python train.py --encoder_arch="shufflenet_v2" --encoder_activation="gelu" --latent_channels=32 --init="trunc_normal_002" --magnitude_pruning=0.5 --lr_schedule="step"
Rows from block 1 of the decoder, named by matrix and row number. Rows with one number belong to one attention dimension. Each number is 128 + 32 x the weight over its row's rms, rounded and kept within 0 to 255. All counts start at 0. Numbers have three digits each. After the name is the row's rms in percent of the matrix's.
# v: attention value (decoder.mid.1.attn.v.weight, 192x192), inputs 64-127
# proj: attention output (decoder.mid.1.attn.proj.weight, 192x192, transposed), outputs 64-127
v.94 106:098128128128128119128128155128128150128099128128128128128128128128128163128128152128182115128128255128153128089128124128128119128109184102135128168131128174128157128128128124103128128128128145
proj.94 085:132173128088128155128128000098053135128125128128128128128128128128121093128102000106158078159122087128128128128082071128128128128107120128128053128128175128128089128128128136128128128083111128
v.95 100:128128104163103128134128061128128128158191128128094128114128120128176128128128049044126104128128219112094153128043128081107129128128124128142128159128132163066125128100128187087160128128118100
proj.95 088:128198112128128128127128148087128163131166138114200128128128128128128187128128128117128174128128142128114144128187141128128142128128128255047193128126157102128128132128128078120128067128128128
v.96 079:154128128096089075128128057128165128128176128128156184134128128128128128128141122128128042116128099128128061109128128128128184128127154180128128128111090082168162128128128124086120128128158099
proj.96 075:085186128152128188128128132128128063128134165128128128173128128128128196120128131136128214128128193128128111187128128128128173128115128173128167196244128128128083128074137162128128016128160128
v.97 087:128133128177128128134126128103103128128190128087146128128128173123079128128128207128128128128139128103058128128152128128126128146128093128084128154173128088178155109153128128191128128128128128
proj.97 085:128109128131089128109049128232128105128128078060160105128128128075128125128128181128128128120128124128128128106128128127128128178128192075128112131128128128128128128128126128162110128110128063
v.98 085:128164162055128078128142128128128159128128113128128128128116128176128128128141123106124107025069124095128128081128172147128128128152128098146178182128128128178066128108128124174132121128128177
proj.98 071:140054133094128115128228128128128128128128128175121128192128128128128032128128055128128120201149130104153081087128128128128128128128079128128128128096127128128128128128128128108128141128203128
v.99 090:128120128128128169173033146152131109126128129199128128128128097056170128155128128128098028128104128137100121129119128083123128085144128128061130144177133128130128128128128187084119128128128151
proj.99 073:128128106132128176105115128161128128134128183128128128129128128045071128133128154163178128128128157114197084101128128128128128128128128128016162128128128128187064143128128162128255128128128220
v.100 088:096063133128128128143128128156128128128193128128137125131128128085128128132148113073128199193140057128090128128128120128128206141121136052128128159128205128110054182181128128128110128188128161
proj.100 094:152156128120128128171123116128078128128128093128171090085128154128128109128248128154128036081128116128128037099128128128185152151128123128128128143078128128154128128128157128109128128128128183
v.101 104:166128128104128035122128128146165139128128128134129140096128128161174128128128209128131144054128147128128126060156139137128059128128221184111116133128162128111233128128128131128128128128128101
proj.101 081:128119137128128123128155128032128137128156128128071128128197128128128123128128145168128120168133128128183107088081149083128128128128149229128133128150137089132128128128128112128128128128196128
v.102 101:084190128091128128128212128148108128128128128222146175182128163134128128128160115128128183128129115132079077088202128106136128114128128118128128128128109128095113128121148102128128123128089128
proj.102 072:088128128128128147128123122119105085128128106137128174128128128140116070086228157133143128140090205128128176128102185128128122128128128128102128125128191204155128083153128128128128000141180216
v.103 116:097128095124128077114202099107149128128128128128144128081149087128128098128128136108128128128128077169128174066183128014125128128128131068056128128141128174128128128150128128128146139128079140
proj.103 128:128044128053128128128149128065115128128096128074077122128128128128128163122150128128092128093128163128073128128178100158128079074128157034217128078135128124128128128113128122128198118108167186
v.104 102:128128136186128129128118128121128091128150128042102137128128128128079132128145128142170124128128128128149126175053126119128138128172135249115147096071128128128128128118128128128128128128221158
proj.104 094:048128110128101169154128013096041147128128128115140128088128161129131128128076160128120128053128183128128154116138142128083181128188139128112128128128128159128128128160128058133128097128128128
v.105 095:100094099128128128128157141119128128128128128059128128139128145093128128092108206110199128094136118128099155131212109128128162128128128107128149154128128128166000128162128139128130128128207128
proj.105 087:226126128086128128128210109128128128128153128057111133103128132201128128112194195212114108116128121128128138091092154128195128128083128128128138128145096173128147128153128128151128128164128115
v.106 102:042128098074140028128128128101128128128099128079128067098128098128111134128128134114216255101128071128114128194128128128128163129128128047232141128114139128129109128128128037128138083128144159
proj.106 095:183128128128128068128128110026128122128128046087128135081128174190128177099128063163128128060108100159128137169120198200128114128128057140128128128120146128128128128128137133111128128131104243
v.107 106:081148053078154128097154141128128128128128128145128128115128128158128128128128128098198146065099174128159128007128128126154123112128128077160137108105128161128093128101128164102128128131101133
proj.107 075:128128192112128101130128253078224128189119116189128128107165128128128097105128085128128128128200128128091128128128102193128128128095101102224128076127128142128130128128128127213128151105128164
v.108 116:128092159128128221128128128128104084156165128128128128128128128089169128128128077173128128128157128128121134138128117049128198146128128107128128153098128128126124128151128116128128113128128131
proj.108 083:128128128128128128128175099128128156128128107198128128128128128128128128128128128144167128091164128128097128128128128128147121128128096153128090128188128129202128128132128128122128128129021087
v.109 095:128092182110128128128149073128102128128070128128194131142128181166128134128128087072239128128124128128128128085172128187128210128128128128170082114128109128148128128128134128069128128116128131
proj.109 082:128128128090187128128128128128128070128057128217128180137128134069128128128128196128090128131128128128128097119058129128128128132172128088220128128094167128076057124041158166128128166128175077
v.110 092:128128152059128128128128128077128128086128129128112128111146128128128203128128056139128128128128166128127152136149115151095121088128150177128128128128128140128128128148128129132128105182138115
proj.110 114:160238221139128128128128128128111143128128105195128134079113128157077103128128128141155134112000148151128045128128201133135105128128128128113128128150115207128150115117128128128128128128128128
v.111 114:128172232108128054193149128128126127169128128116128128157128128166128128183128128128060128221138140128079128128128128128128128128084119103035116115163128130128128128128128000128122099128124128
proj.111 076:226128128117128128128128128092128128112128085062128128128128128182044128128128128128152128128128041128134056128128128138128113128128165128128128128128090116255128118062128128152128038143128128
v.112 091:184128164128100128128152128163128128200128253116182151128128128128110128128128160008128232065128128128128128119128170186128102128128157128168128111113128179082128128128128128141154128128128128
proj.112 085:144121128128128047128095093092128128128068128128117122128128128055128128128128128128128128128128128128081128128085128128221189128128063064128128128128045145128128128128128178128087020128128130
v.113 085:097128128056128000078128128128128128128128043221163128128128128128136098128128125128128128128133230128101160078128128128128087077129128089101138128057128151183092128128128128128128128117081093
proj.113 085:208142103128128131092085128128066128150061144128081112128170155128093224128128128128192128223128224162195102128117104128128128128128128181116119067186102105112128128128183128142128128128128115
v.114 091:121128128128128159114109109127128128128128115141098128128128081128186128128136128129000128229100082128094128128128128128128191128103128054128128133128098165128128128112128235151128069128128128
proj.114 082:204152128128074096123128087107120122128128180128128128096128128091128128128128128193128128128171054128128122128143128097128159174128150128128116128190128136128083128128133128152171235128131128
v.115 086:128128128128128154145185128128113090128128128103229187128128128128128128128123108128171117128111036128128137020090071128113128170128148128107128128154128128128091128134128128164128128137167128
proj.115 073:141090128128128111117162100054064163131128128095128128033128128128143111108128128128128149128128128128128128128128128128128128064128130128128128078120057122128123131214128128135128155120141128
v.116 088:145128141150164128128128228128155128128196128128189128125128128130195128128128050128128128128128069128128100180166167128176150148108128128128131128128107128138114128128128128128131146149211128
proj.116 088:128128074181128128128049128128128143137056128188158128038128128136179109118128128128128163120079128128171155127068147132120186128128128128111119128085103128131125128098128174128236080122128128
v.117 093:118143215166128156118128128127139128128129128171101133128128128128183094078128128128126191048139128128138115143072069139138171106125128128159114128128049128128116128077128128128128128143104134
proj.117 102:128146128153114134128128128163128121143176128163128158088128128128109143125198159128211084113120141128114161081075128110128134142128128128039101127178058186146157128132128116191139098128128128
v.118 108:098084045255128113188111128128128124128128119128088128128128145128128112169134125205128156075123128128128128217086128128128141122128128155081105128180128159127170128048128137128154111126095114
proj.118 098:128114182138086128128128171140128128128099128128163128128076128134255176128128103122128128180128213128051168195128116136102128128128128091103128104128154128128128128128128068128136128156128104
v.119 085:120128136060128033128128085128121128128128128128057106141128177087128175111128162012128128128192128128128128128128128112128128163119207128177128128115115152138098128128128128128087128128128115
proj.119 063:120115114133128128128146103128128128128128073195190128162128155128128079128128128138154128128243121128144097123079086162128128128135096128178128082128128146128155128043128065155173111128128128
v.120 090:128128173075147095108128128159124114128128157176128128150107128128078062218127128128105088103128128128151079128128128169136112128107128128128132129128181128127128128128128128105128119128128128
proj.120 095:128126113162128128150128198184128145128128128241132128128128128008186122113128173086111198132128128128169111121128104155128128128142128128128190128128132134150128136128132128128237170128083128
v.121 083:128135128171128128156157128130128128128071128128075103128128120128128128128141220128128087113128128128128100193128141091152117128100128128128128096135128207132099071128128151108098123128128128
proj.121 087:223128108184104145128198120197128128128121079128128128128128156128129128149142128199167128087128105128107128118128128096128137090128117128076128083128130149133128152128115128159128128223128146
v.122 092:128128128128158128128171145128112128128128134128088140153128128085128150000128184122208153128160154094163184128220128128128128128128128085171143128160152093161084090154128128128102128128128128
proj.122 075:157123128118128108128213133119128128123128099173137128128128128128128128125128117177128128143029091128128128115128128093128122128148134157041128133138075154128128128128094128116067128128139084
v.123 111:128121128157128184128128128127142159128083143096128096140128128128128128128140173128064128128128134117128128074155193128128134128128173086109110150128128063142198128143128128128128102128039128
proj.123 086:128128128128128061128128128128141128079128119077122128149128128128176128172128128128109128173213128128128128128128041076184128128128229128128176088026128083046139128102128222162128173128128062
v.124 099:128128171144128159128099255144128123128173128128128128142128082128128170128128051126126128224150091128103210143119091172128105128128128128128108140136153057147128128128109129128128156128128152
proj.124 090:141128104128128128128171128161197128126128120128128105113128128128156128128033232155128128088128146128137088128075221128136099128128132234059128086075128128080162142128128128128124128128117055
v.125 098:152122203048128128119128128128080147128128178128128142111168128128128128128128175054206128064120128128109128075200128128128214128128128063122108128118071128163087137128128131128128124104128128
proj.125 074:176255196070128122128170128128128128128128128128063128124128128196107181128139094100084128085128134142091188212128074128128178128128128128128119128128128117128128128128128089059128128128128176
v.126 104:128165154128128096128128128128128129128128128128128133128128128128128128128128128189093120128144255128106093128128155128128128091099112227128162128128128128149128128128128128137155128128082128
proj.126 099:128119067108128139128128111109125128164128235104099099145128171128128113128128128128086128217128172111128255128133128128128128184128128128228128128128128144147128128062128114196128121160146129
v.127 105:128128128123128128128128128128104141150175128096128079128128133099128118128128128135126128128141255146128128135128191225128087128128128128087128128182132073128080128126128175128128162117095128
proj.127 105:134142128128128128128169164255128128128134128161133061128128045108180128128107255128165102128079128128114211128128110128128126150128128128128128128064128128128134136075113195128067156110080128
v.128 076:188128043128128128128128128128128128073112128129086128131128126160157128128128108128128128188128084128128116002110128108128128106115182192128128128058121128152201128128128128061128065128145128
proj.128 081:128000039128128194132040067201004101128128208128128128128128091128151128128128128137128128102183117128128128128169128128128128128128128128094139116128128128128125113128130128139128093135128128
v.129 092:126109123188157176128128128125128104128093128185128128163128128128128112128112128050255128101089161128130190111128128128128128151128112127128135128113128128085087128128128151129128128128128128
proj.129 081:128128128109128118128128169128063128128128125128128128196104084128083178102128153105128172128128128128128161082128128128128113128128092128140128128163139172247128128113128112128128128037128255
v.130 121:000142128074132169128128163149117128128019128128128128101136128128127128128128118143128066128128048128075128104214091128128112128128151070128144128122128128128193128128128097063112128128132128
proj.130 093:221101189112128128128219206128128157146128020156088128157128159128015039128128095209128128128128128128080128108102128128085128128128128121132128132094155152059128141193128128128128128144128145
v.131 102:128087128128128144128060109112164128128137128135128128128128094162128128194133087125128094151128200128122128128041096128107128128132128219163128128130128128156128128097128128036128132128228176
proj.131 103:104238095128128118128015131241092128128128214162141129128092134087128171128128144122137134100092148128178205128128162141128152128163123190128151128168128128128128128128128087150128221177128128
v.132 082:117128074128128191128128154128128059128128128057171128128128122192128115155128108128128097128128128128156128128006128110186128162128128128128128128136128128048128128123128052128128128058115128
proj.132 075:128128128128184128128128059169128128128255148168114128128128137106143182128128154128128128128128090128146045128128128117128083128128128128092078146127054182097128154112128220122128212128160128
v.133 110:128128086151128128136188087128128128107128128099118105091126128128128040128085128166149082115128098128128128128128139167089128128118128000071128128152128128046099128128128132128128137170128146
proj.133 073:128009128142128116128143128128128140128128093080128128128128128128111201128128128090128124078096128121132095128076059128124125131128183000096128128043128128128128151111134128128042136156112127
v.134 086:128135128128158140181128047128128151128124128103219163067106130132128128141128128128144128139128057128128128128152128128128131128130161096125139100102128153130128128128128128059128128128032128
proj.134 094:113126160128128132128127128058128128128128128101078128078128127074051095132175163118124157000100098128137128096170128069128094128128052112128128128062128199158128128104128128128128185128098094
v.135 110:128151160173106173151171044133128105128124221029229099111128117128144128122138136128010170103142128057128102128149109128128128122128128128086129110134128128128088128165128128084149128082128143
proj.135 097:128156128128128117128108086128128217022128102128170116176128175163135128137128148113106134111043128128128091128090207063128134100065146128138128128154145165061128128149128171128000255128144035
v.136 094:128128039118140141128183128128128128128128120128165128128153128106128069128128128135159128128151128128123128128128135184133128128128116123126128118191208074067190091128128128049125096128128128
proj.136 083:173101091211128128128128196128153115128143106128128128128128128170128128128128127209128207135128128128147128098104128128128128128122122191128095104128144196128128128128111128128128128175110128
v.137 120:128113112128095128128089203118165122128204157178128136079128150150128244106128100128128132181128126128128116131128128131155128152131128128221128129128064128128128128128128100130128140128144128
proj.137 087:104128013128128139128061128200107128128128222128128117128128221013128082128128128095128139128085145096128128128128097128128139128128128210109110175160128176085139128098128174182128150128174128
v.138 095:128110138037112128128177128128086128128128128128095128128128128128128128146126017087128128128128142128192147101203129255144128105120146128128128128128128062196147128128128144128096128128197142
proj.138 084:188046117128173128128208128126128128143142153074103128065128120158084128128128186128094150128128128153197128128128129128128128128097087092128153078142097128215128107106144128151175121127128150
v.139 101:128128179141128123128128192119128128128145128128000087128128127128128055128114186165116128153125175128148138171128128025128106128128128128018128128078060206158083128127128128124128080128135128
proj.139 084:148128128128128128121095128121128189128150141128171128128128255128179025128128128107255122128141128128128128128117128177115128044128169128111128128183128128128138128078128128128163128128150128