From a checkpoint of a small image VAE.
Model: 2.52M parameters, 64-pixel images, encoder arch shufflenet_v2, encoder norm batchnorm, encoder depths [4, 9, 4], encoder widths [96, 192, 384], decoder norm batchnorm, decoder activation silu.
Training: cautious_adamw at rate 0.0049, 20000 steps, batches of 128.
Data: trained on crops of objects in photos (Visual Genome), 20.7 epochs.
Rows from block 13 of the encoder, named by matrix and row number. Each number is 128 + 24 x the weight over its row's rms, rounded and kept within 0 to 255. All counts start at 0. Numbers have three digits each. After the name is the row's rms in percent of the matrix's.
# side20: side pointwise conv (encoder.blocks.13.side.2.0.weight, 192x192x1x1), inputs 64-127
side20.11 121:128128128128128128128128036133128128128128124128169128128128128128128128098130128128128128128128128128128122128128128128143128138123127127128128100128128126128133128125130127128128128128128128
side20.12 078:108128125128212128128128128168128128120146127128128128128118216119128128128157154110164143128159128122143128128128074128128105134141128096127169130128128147128128088093128128128128134137128128
side20.13 076:128128128097128128128128128130127144016128139128128138128128107128117128128128114128128128105128079128056128249128146128128128094128132128128128128128123128128128121128128128117155255128128128
side20.14 078:128128128128128128134128128136130135128139128128128095128128169088128148128128070128157138141127128126128128130128145166128108091170117153137128124128133133086128162128128128128105125123136128
side20.15 095:128128128128128128125122036113128123105125128123145101144128107128128137038146128128118145128116074128101128128128128128172128112149130133131082123133128128130128178128087136128128128128128128
side20.16 069:174128128129187131128128128128128123148121119162128128124128172165128128128126128128109128116127128121128129044154128107128128114104125128128128171128128128170128128148128128128100060128133128
side20.17 088:128128118096128155128128145128128128112128128128128120145128046169128128142113087116103128100128076093128133128127198104114104164189122148128149133128128144166128174113140128128163128128128128
side20.18 067:128128134128088120123128128141128128083128127128128128128128053103124128128128128128151128126128085135128128255118128147128128144142128128128128132128128130122128128128128128128159235128128128
side20.19 090:128128128133066131128128123128128121128128128128092144128128070128128128125158118152100128079115128157128128128147159128128165138193128186128157128128128095162155143149128128128128103131128128
side20.20 075:160128128128128128128128050128125128128128128127197125144128128128128128005128131128128128128128128128128118128141122128223128084128128168128128083128128100128128128128085128128128128128128128
side20.21 084:118128123142186128128128128131128128018128128128128147128128120147135107128128128139123128128128119131128128214116128112128141128115128128135128128128128127177128128128128128128128233128128128
side20.22 081:067128128047128204128116132144128139128128128099100031172128128178128128128128144076116128128128118051135128125109110128123111129130120086118159077183134169128128128125125147128058136128128128
side20.23 091:162128128193128071135132128144127162149128128117139148128128218080128128128143160128156128112128111189126128122108039187128141080128128138128155128130129118093156080122123128146128117128128128
side20.24 085:128128111163115086119134128138128128128130096128128099118128033152097128128158128158159128128141128165128138107130157109128128143128128119128128128128147128128109181128128142129134128128128128
side20.25 088:128155128128119154129158128096138128130128133128113189144128118166128128128128128073117128119128128128128128137133128169128231128128137101122141119128117000110128128112128128128133128078100128
side20.26 108:169138125116158121148126128146128128163128128128079128143128124114128082128128104128100128117128128129112128090152128128133150129123159115128119162139128167128121052135158128109128085125128128
side20.27 088:111128128110137102128097128165121128128128128128128075132128137088128128128128128185142128113128128128128130122120128090128021128128152161128168128128128255155149128143128128128128128188121128
side20.28 086:128174128059128155138128128148128128094128125114098079163128108144128171128114164138096115077176024083118125145084128098128071140191128128128151084128128177190128128161128099128128158148128128
side20.29 127:153156128123128130136128128137128128128113118128144128128128088159149128128128128115068133120128128114136137128128245138128125141128135123129128128128128128200128074153146122115128128128128128
side20.30 099:173128128174128087128121104148128148165128128126100167174128128087118128128126127176066128128128059177128193095167118150150137081178128171128146128147149146128129137131149180096128089181128128
side20.31 099:128131128035128255128136128124124128128128125128128098128128128144128128128128128104134110128128128000128128128128128095128108124128124128128128121128128149128128128120128128128128128104130128
side20.32 085:128128128069128167119116128128128128128143128128128180130128215128083128128128128095111128128128046106128115149135095147128113127152136144123128128107147127128128073138128118118128121110151128
side20.33 068:128128128166128128128128128123128128128128130128128128128128128054128128128098129097251107121116100128128117128128128128128141128145119168128128128124146128148128130077128128128098128106128128
side20.34 085:151128128124211113128128128158128128107128143147106128128128173035128124128128140087128128125126061166111128128107128140128122175138128111128139128116128121139128128095129129103128128128128116
side20.35 138:128124128130101127143128135146128111029128119128128141128141128122131128128117136122148128141120169133128128226128128128128130128175119128154130128138125126173128122128128128128118255128128128
side20.36 082:162139138090128187128128128120128128128143128082128071161128120111140128128132149063191128128128128051102128080128117074128114125131128130128128128145128118128128111107128152128128128097114128
side20.37 076:141128128128042128117128137128145128161128128172096186135128075206128137134133135182113132128128070102113128146128102104122152128128128170144111128128128141117128106128128141128128128150128128
side20.38 097:128128128134128131128123128128128128128128128136132128150123144128111128128128065131162128170128085109046128180145183128128137104128128156128128087128128128199128122100128128128128187128127128
side20.39 088:128128139229115116128132128146128145141105131126134199111128130110121111128097128128150153128100111182128128111195128145128200099182128128128137159147128074114126131097128146128128117093128128
side20.40 088:152161128177128076117135128154128116124128128128109203128128150118128128128099113177066128128128074190133128168132129176128114117128128128128167128135128122143103124157137107128128128159135128
side20.41 083:093128125128053139157123128120128135155087128128143135128128074223149128128130128148114128111128113097128128142128128118128128095128128162124140123182128151108144122199128128153128133128128128
side20.42 111:128128124128152121142146131128128117128128144128120145128128113102127128130133195128127159127114128129154128106163056092127132128136128128128154150117128128128128128113128142110149128128128128
side20.43 068:128135128108128128138128128128128128128128128138128128128128109176119094128128128172000128153134085128128119128128128128128105128128106091119136128128138158163128128198128125128176128178117128
side20.44 099:128128129157065156128124120117128128125128128125142126130131097195128128122128118112149161132128120103167104140202128117133128131150128139128152079147128128117128128128122128128128128128128136
side20.45 069:128133128039128255128126128115121128135119128102127128128128128114133128149128128070154158128128128000129128128139128128128104127132128128140140059128126135128161124087128126128171128045128128
side20.46 079:128128128244128000128119128148128134128122128128108171129120128123128128128128128150126105126128128255127128128128128171128151130113124128128122128128128109128128128128138128126128128154134128
side20.47 076:115159128178128137126128128128128128128128128084128128128128148082109128128128128077255110128121128128128135128128128125128156128128124162128160128128128108103133128064128128128120128087128153
side20.48 131:146137128128128128128147128137110128128126130113104105128130128136116130128128135143105143093129128128142128135135121128128134117145128114149128128128100128185109128179140117128147115128142128
side20.49 092:128128121107161136128128128008120128119128149128152141120128142150128128128131132206184128134124128128115128128128121128128110128128122233128175108128116093128128121176128132128128128178116128
side20.50 082:243128149149128128144111128131105063128125115118128183128136128128128128128187128186128128092128128128128173118115128095128078094161128128128128128169128097165147128128128140128128128209155128
side20.51 078:088128128078097128128128128090111128128142128128112033128128128174128162128128128100151123164126095140128093132138128148128167128139146135128128128094143158128125120151128117128128128067128128
side20.52 073:128176128150128128128128128128128110128128138128121128153128128128128128128146128153128128128128150103128128128128128159128068128128110100128145128133128091158128138153166124125191128255126128
side20.53 073:128128128128139128109102128128138134128169113128076128128128128128128128128162120089128128155145128128127128128128128093128163134169128150128105128128128175128128128096128139132127128000124128
side20.54 076:128128128106139128128128128039134132128182128095128014128128128177128128128121128128161125128174128128127115120128119197128128111145148114126128128128135128128129126189128128130128128128128128
side20.55 104:104128128102157139132127128040126128112128138108116094132128175147151128142128143153178111105082052128121163128128119190113132128211131141138145128128119128088128128164128128112147138142128128
side20.56 073:128177128115142161128128128119140159119182141128128121193128128132128128128123123130128128128198103128128111121119132219128128128128128067128128128139108133081128101154128128128128128189128128
side20.57 101:128128128104136132124109128000128128128128128125128114128128132176128151128128128156128128108144128128128220128128120142128175118169121179144128128128120134137128128175128124107128140095128128
side20.58 109:128128128116128131128102128121128128040128111127115139128115128128128128128127121122128128128098010125101113128128140114128119120098128108139128082128128147189159128128128121121128128107128128
side20.59 141:160128131128129106119128128136128128122128111170213128138122128142128089128112128128126128128128194128128100128117128131122128128149125137128128000125132128128098128128085128137159128127111128
side20.60 109:207095132127113140128133128128135128121000128128190162170128128105131137128132110128208117135072255128142160128155128128128148154128134164128098152128137107120135128176128142134156128107133128
side20.61 142:150128128140128129128124128209114132128130142150150152140128128130128128128128128135137128128110255128121127128128121085128114106143118135091128194128128128133128177231123128135128128173140128
side20.62 103:128139128128102128128139128128126128128139125128128108162128122105128128128128125088066117155128128128128000128128128128128128126172128094140128128128128156150128128128112100128161118136154128
side20.63 080:128128128111147123138128128000128146130128128128128118128128147171154128128128128199184128143113128128123128128092128133128128128128128255128128128128141128117178131190128128143128128128128128
side20.64 169:149125128128138128128128128142114128128136124142118128127128128091125134128128128128245127083128128128128131127173128150128128118144128148128123126134128156128116128115128147116128138128128128
side20.65 090:096128128142124118139128128255132103113062128072128163128128128059128128128128123114128110136157128128154038124128137134135073128177138066138119128134128130128128128074128128128139123156152128
side20.66 092:156128128107113128128128128128106096168102128150128128126122126089128155128136128072134134177095208128163128137164128128128133192128128123108105128128132123120128154143128128137128128072128128
side20.67 097:144128128128128111128126128128107106071103128135128128128156132173140139128132128144177128128128126114178168128138128128128128128179128194128128128156146116150112144160130128111128128094128128
side20.68 068:128128128124128108127128128132128128132006124128153131128128128128128128103128128128147128166069128128140147128086128122128128116128136255128158128101128144128128120073128128142135119062128128
side20.69 088:145128120128196128128158128174150128128127128128128202128128159110128129128128128145140128128128101122128087122146140112149131128181128183128128096128128128128160145116128119126174128128139128
side20.70 081:128128125153128126128128128162138080128128132156128248128128128128127088128144128128084128128057092128152128122128128083128099129176128128111128128136147128162128128117172117105163118128126128
side20.71 084:128137127102065141123146128100128085128128128128142128128128101128147128128128116128093156149131075128122123132128128078128121083128133128128126128102138090192128108190128117116128128184124128
side20.72 088:114128128111128128137092128123117128128128153128154020128128141128097128128150128128222128154199153128128121119098128170128151166128142140128128128107128128086106078129128114128128148136128128
side20.73 101:128128128105128128146128128128128138128143147128078149138128193114128135128122166118104153133142000128128128082128045128128135099119128128128134146128142128154128107096128115128128128128128128
side20.74 086:126128128128170120136121128155115150128165120141176131128128144128109128128128128102128128130128128128128128117131128207128128128133119128138128128138129176074128129093128128128128128078130128
side20.75 076:107158128100097128125128128107131121128192127111131040154128141128125128128128129128115131109163128140125128142187128130128128115128128002132140128158142122128116119128128128128128128164128128
side20.76 078:128155128128128132128128128129128128128095128128141160138128137128128128128155128153141128118084128125119128128128128096128142126128128189128128128134110128128128128128128121128128128128097128
side20.77 068:098128128128138128128244128141134137128128138092138146128128122090114162128128128121108106128210128128120093135128126128128100128140128042128148128185127112122128128128128076132128128216128128
side20.78 103:138133128128131128131094128128136128128201128128144117103128128211079128128128133128112137128169162122114128128119128128128156128120122096123128128143129155141128128127128130128128128128069128
side20.79 066:128128142110130128112128128132106085128128128128095068083128128128081128128139128080128128128128157139128128128128119128128194119128169128128128128117128162118128128112128128128183128002128128
side20.80 086:128128128128100120128128128255124128139141133079128125093128106103156205128128117060061128159152128128139128138128128128128152128152128000128154128128116161154128128084094108128144120095127128
side20.81 078:128128128128128142135128117134128128134180128093128111128128111128128128128128128124128125094164128128129128128128128157132128128128128053128128128128128128128128128128128128128128132128128128
side20.82 070:128165128128128128128164128128128128128059128128128156128120131068128128128128128149128128135065128128128102128128128128128118128154127128128128128091117123077128128095128128128128128129128128
side20.83 074:128128128128115125128128128255128085137134134104136150160128098072128195134129128077071128128130069128128130128128128105128128128128132005128131128128128128128128123034128128128145119100128128
side20.84 076:051128128128116105128071128206109110128128140107128094095128128129128152128105129064128105128128111128069087142084128167128181093154120081138105128128128128145128128091128129108151128103128129
side20.85 078:122137128119128121151169128083115128128109128100129128144137116128168128134128128145119118128128128155128128128166125141128066128128128128128128128128128115146128150181128153134128128217128128
side20.86 082:129128128115152144144128131038113128128135128068128128128128144128128128128149128192162128128128128123128053128147128128128128145206127254128128128144128128128128128169128128131128131107131128
side20.87 077:123128128168158116128151128201128128128087128128103215165128128128109138128128129128104128128136073121128204103128138113128081145168143128136138128128128128128097146073128155128128128145128128
side20.88 090:053128128128103120128128128225128128136128128076128137125128128128128151128128128078078128138128128128128194140128128143128128120172143000134138128126128128128128128080113150107128125128130128
side20.89 083:128128128095138141128131128017151147121150128088143018138128128182128182128128128165158128115128128135128128128128114225128148128144128128128142128124107100097128128226128128128128134128122128
side20.90 108:095161128094128128128120128125128128151018128103072117153128128128128144128128128127109128128128084128113135105120128132128134060189110128147132128128133128114124128094132128157128108122128128
side20.91 082:128128128087128142117134159024130128128141142110128092128128121213128167157133128150128107128128110128164128128106120087128128128174117128140143147100130109092128129227128128128150128132134128
side20.92 081:125128128160092109114128124253118119145128128123119194128127111061131159128152109089091165139128106128128071128128141068128128131165121128124093104188128161160128128037128128128120115077128128
side20.93 084:128128128095078131128113128102139151171132128128098052105128073128135128128128128128092128128141002145113156146100113128128124128144128101128144128104139128165128094128128135128108128139128128
side20.94 081:166128120159122116128128128253150128138110143136128242168128118065128167128128128098088128135107128112128140128162144032128112128128128128128113128128128147166128144078172128128128126103128128
side20.95 079:207128128174128128131156128244143128128128128141138226128128090055132141128128117115090122111128128121123125128091141053128063128128130124132105128172129111162139135128128128154162127159128128
side20.96 105:128128127128073128128111140120145128159060139135128150128128123136154140128128136131116113128133128128085088146187128109128142059104133107141128128094132117128116133142127128184181128148128128
side20.97 131:137134129134134128128065128128138123124157128139144136128128126145136150128128128089128132128158128128168106121026149133128089128114128125127135128132122118159134134104099255162128128110121131
side20.98 112:139128127146128128128245128129128123128128128120128128128151128115128128107135128113128104128128128128128133128173122118128128170088125128115172128144128160092126123117128121128122127128128128
side20.99 107:139128128149137170142128128106128111128109139128079167128128128144130128128104128000147137128128128090128171128127128094128112128128128082121128128156128119094128116128128128128128128056128128
side20.100 107:156128128128131145135061128128126128132093128145128107115133130133128140128155128128103129110128128128159162131091126108128163096124128129128128128093128128161115141128128096123128128119128128
side20.101 112:156128128153109128128135128128137128128128128088128153128128085127128121128176128104127107123128092128009128117128152124128146128118146128128127128128128128149135102110104107128166128105132126
side20.102 123:116108128128130128116125128120125128128128128139118144110098126118128128128128128129128128128132128128136128123120128119128135138255128129122128128126130128134128123112128123128128126128129128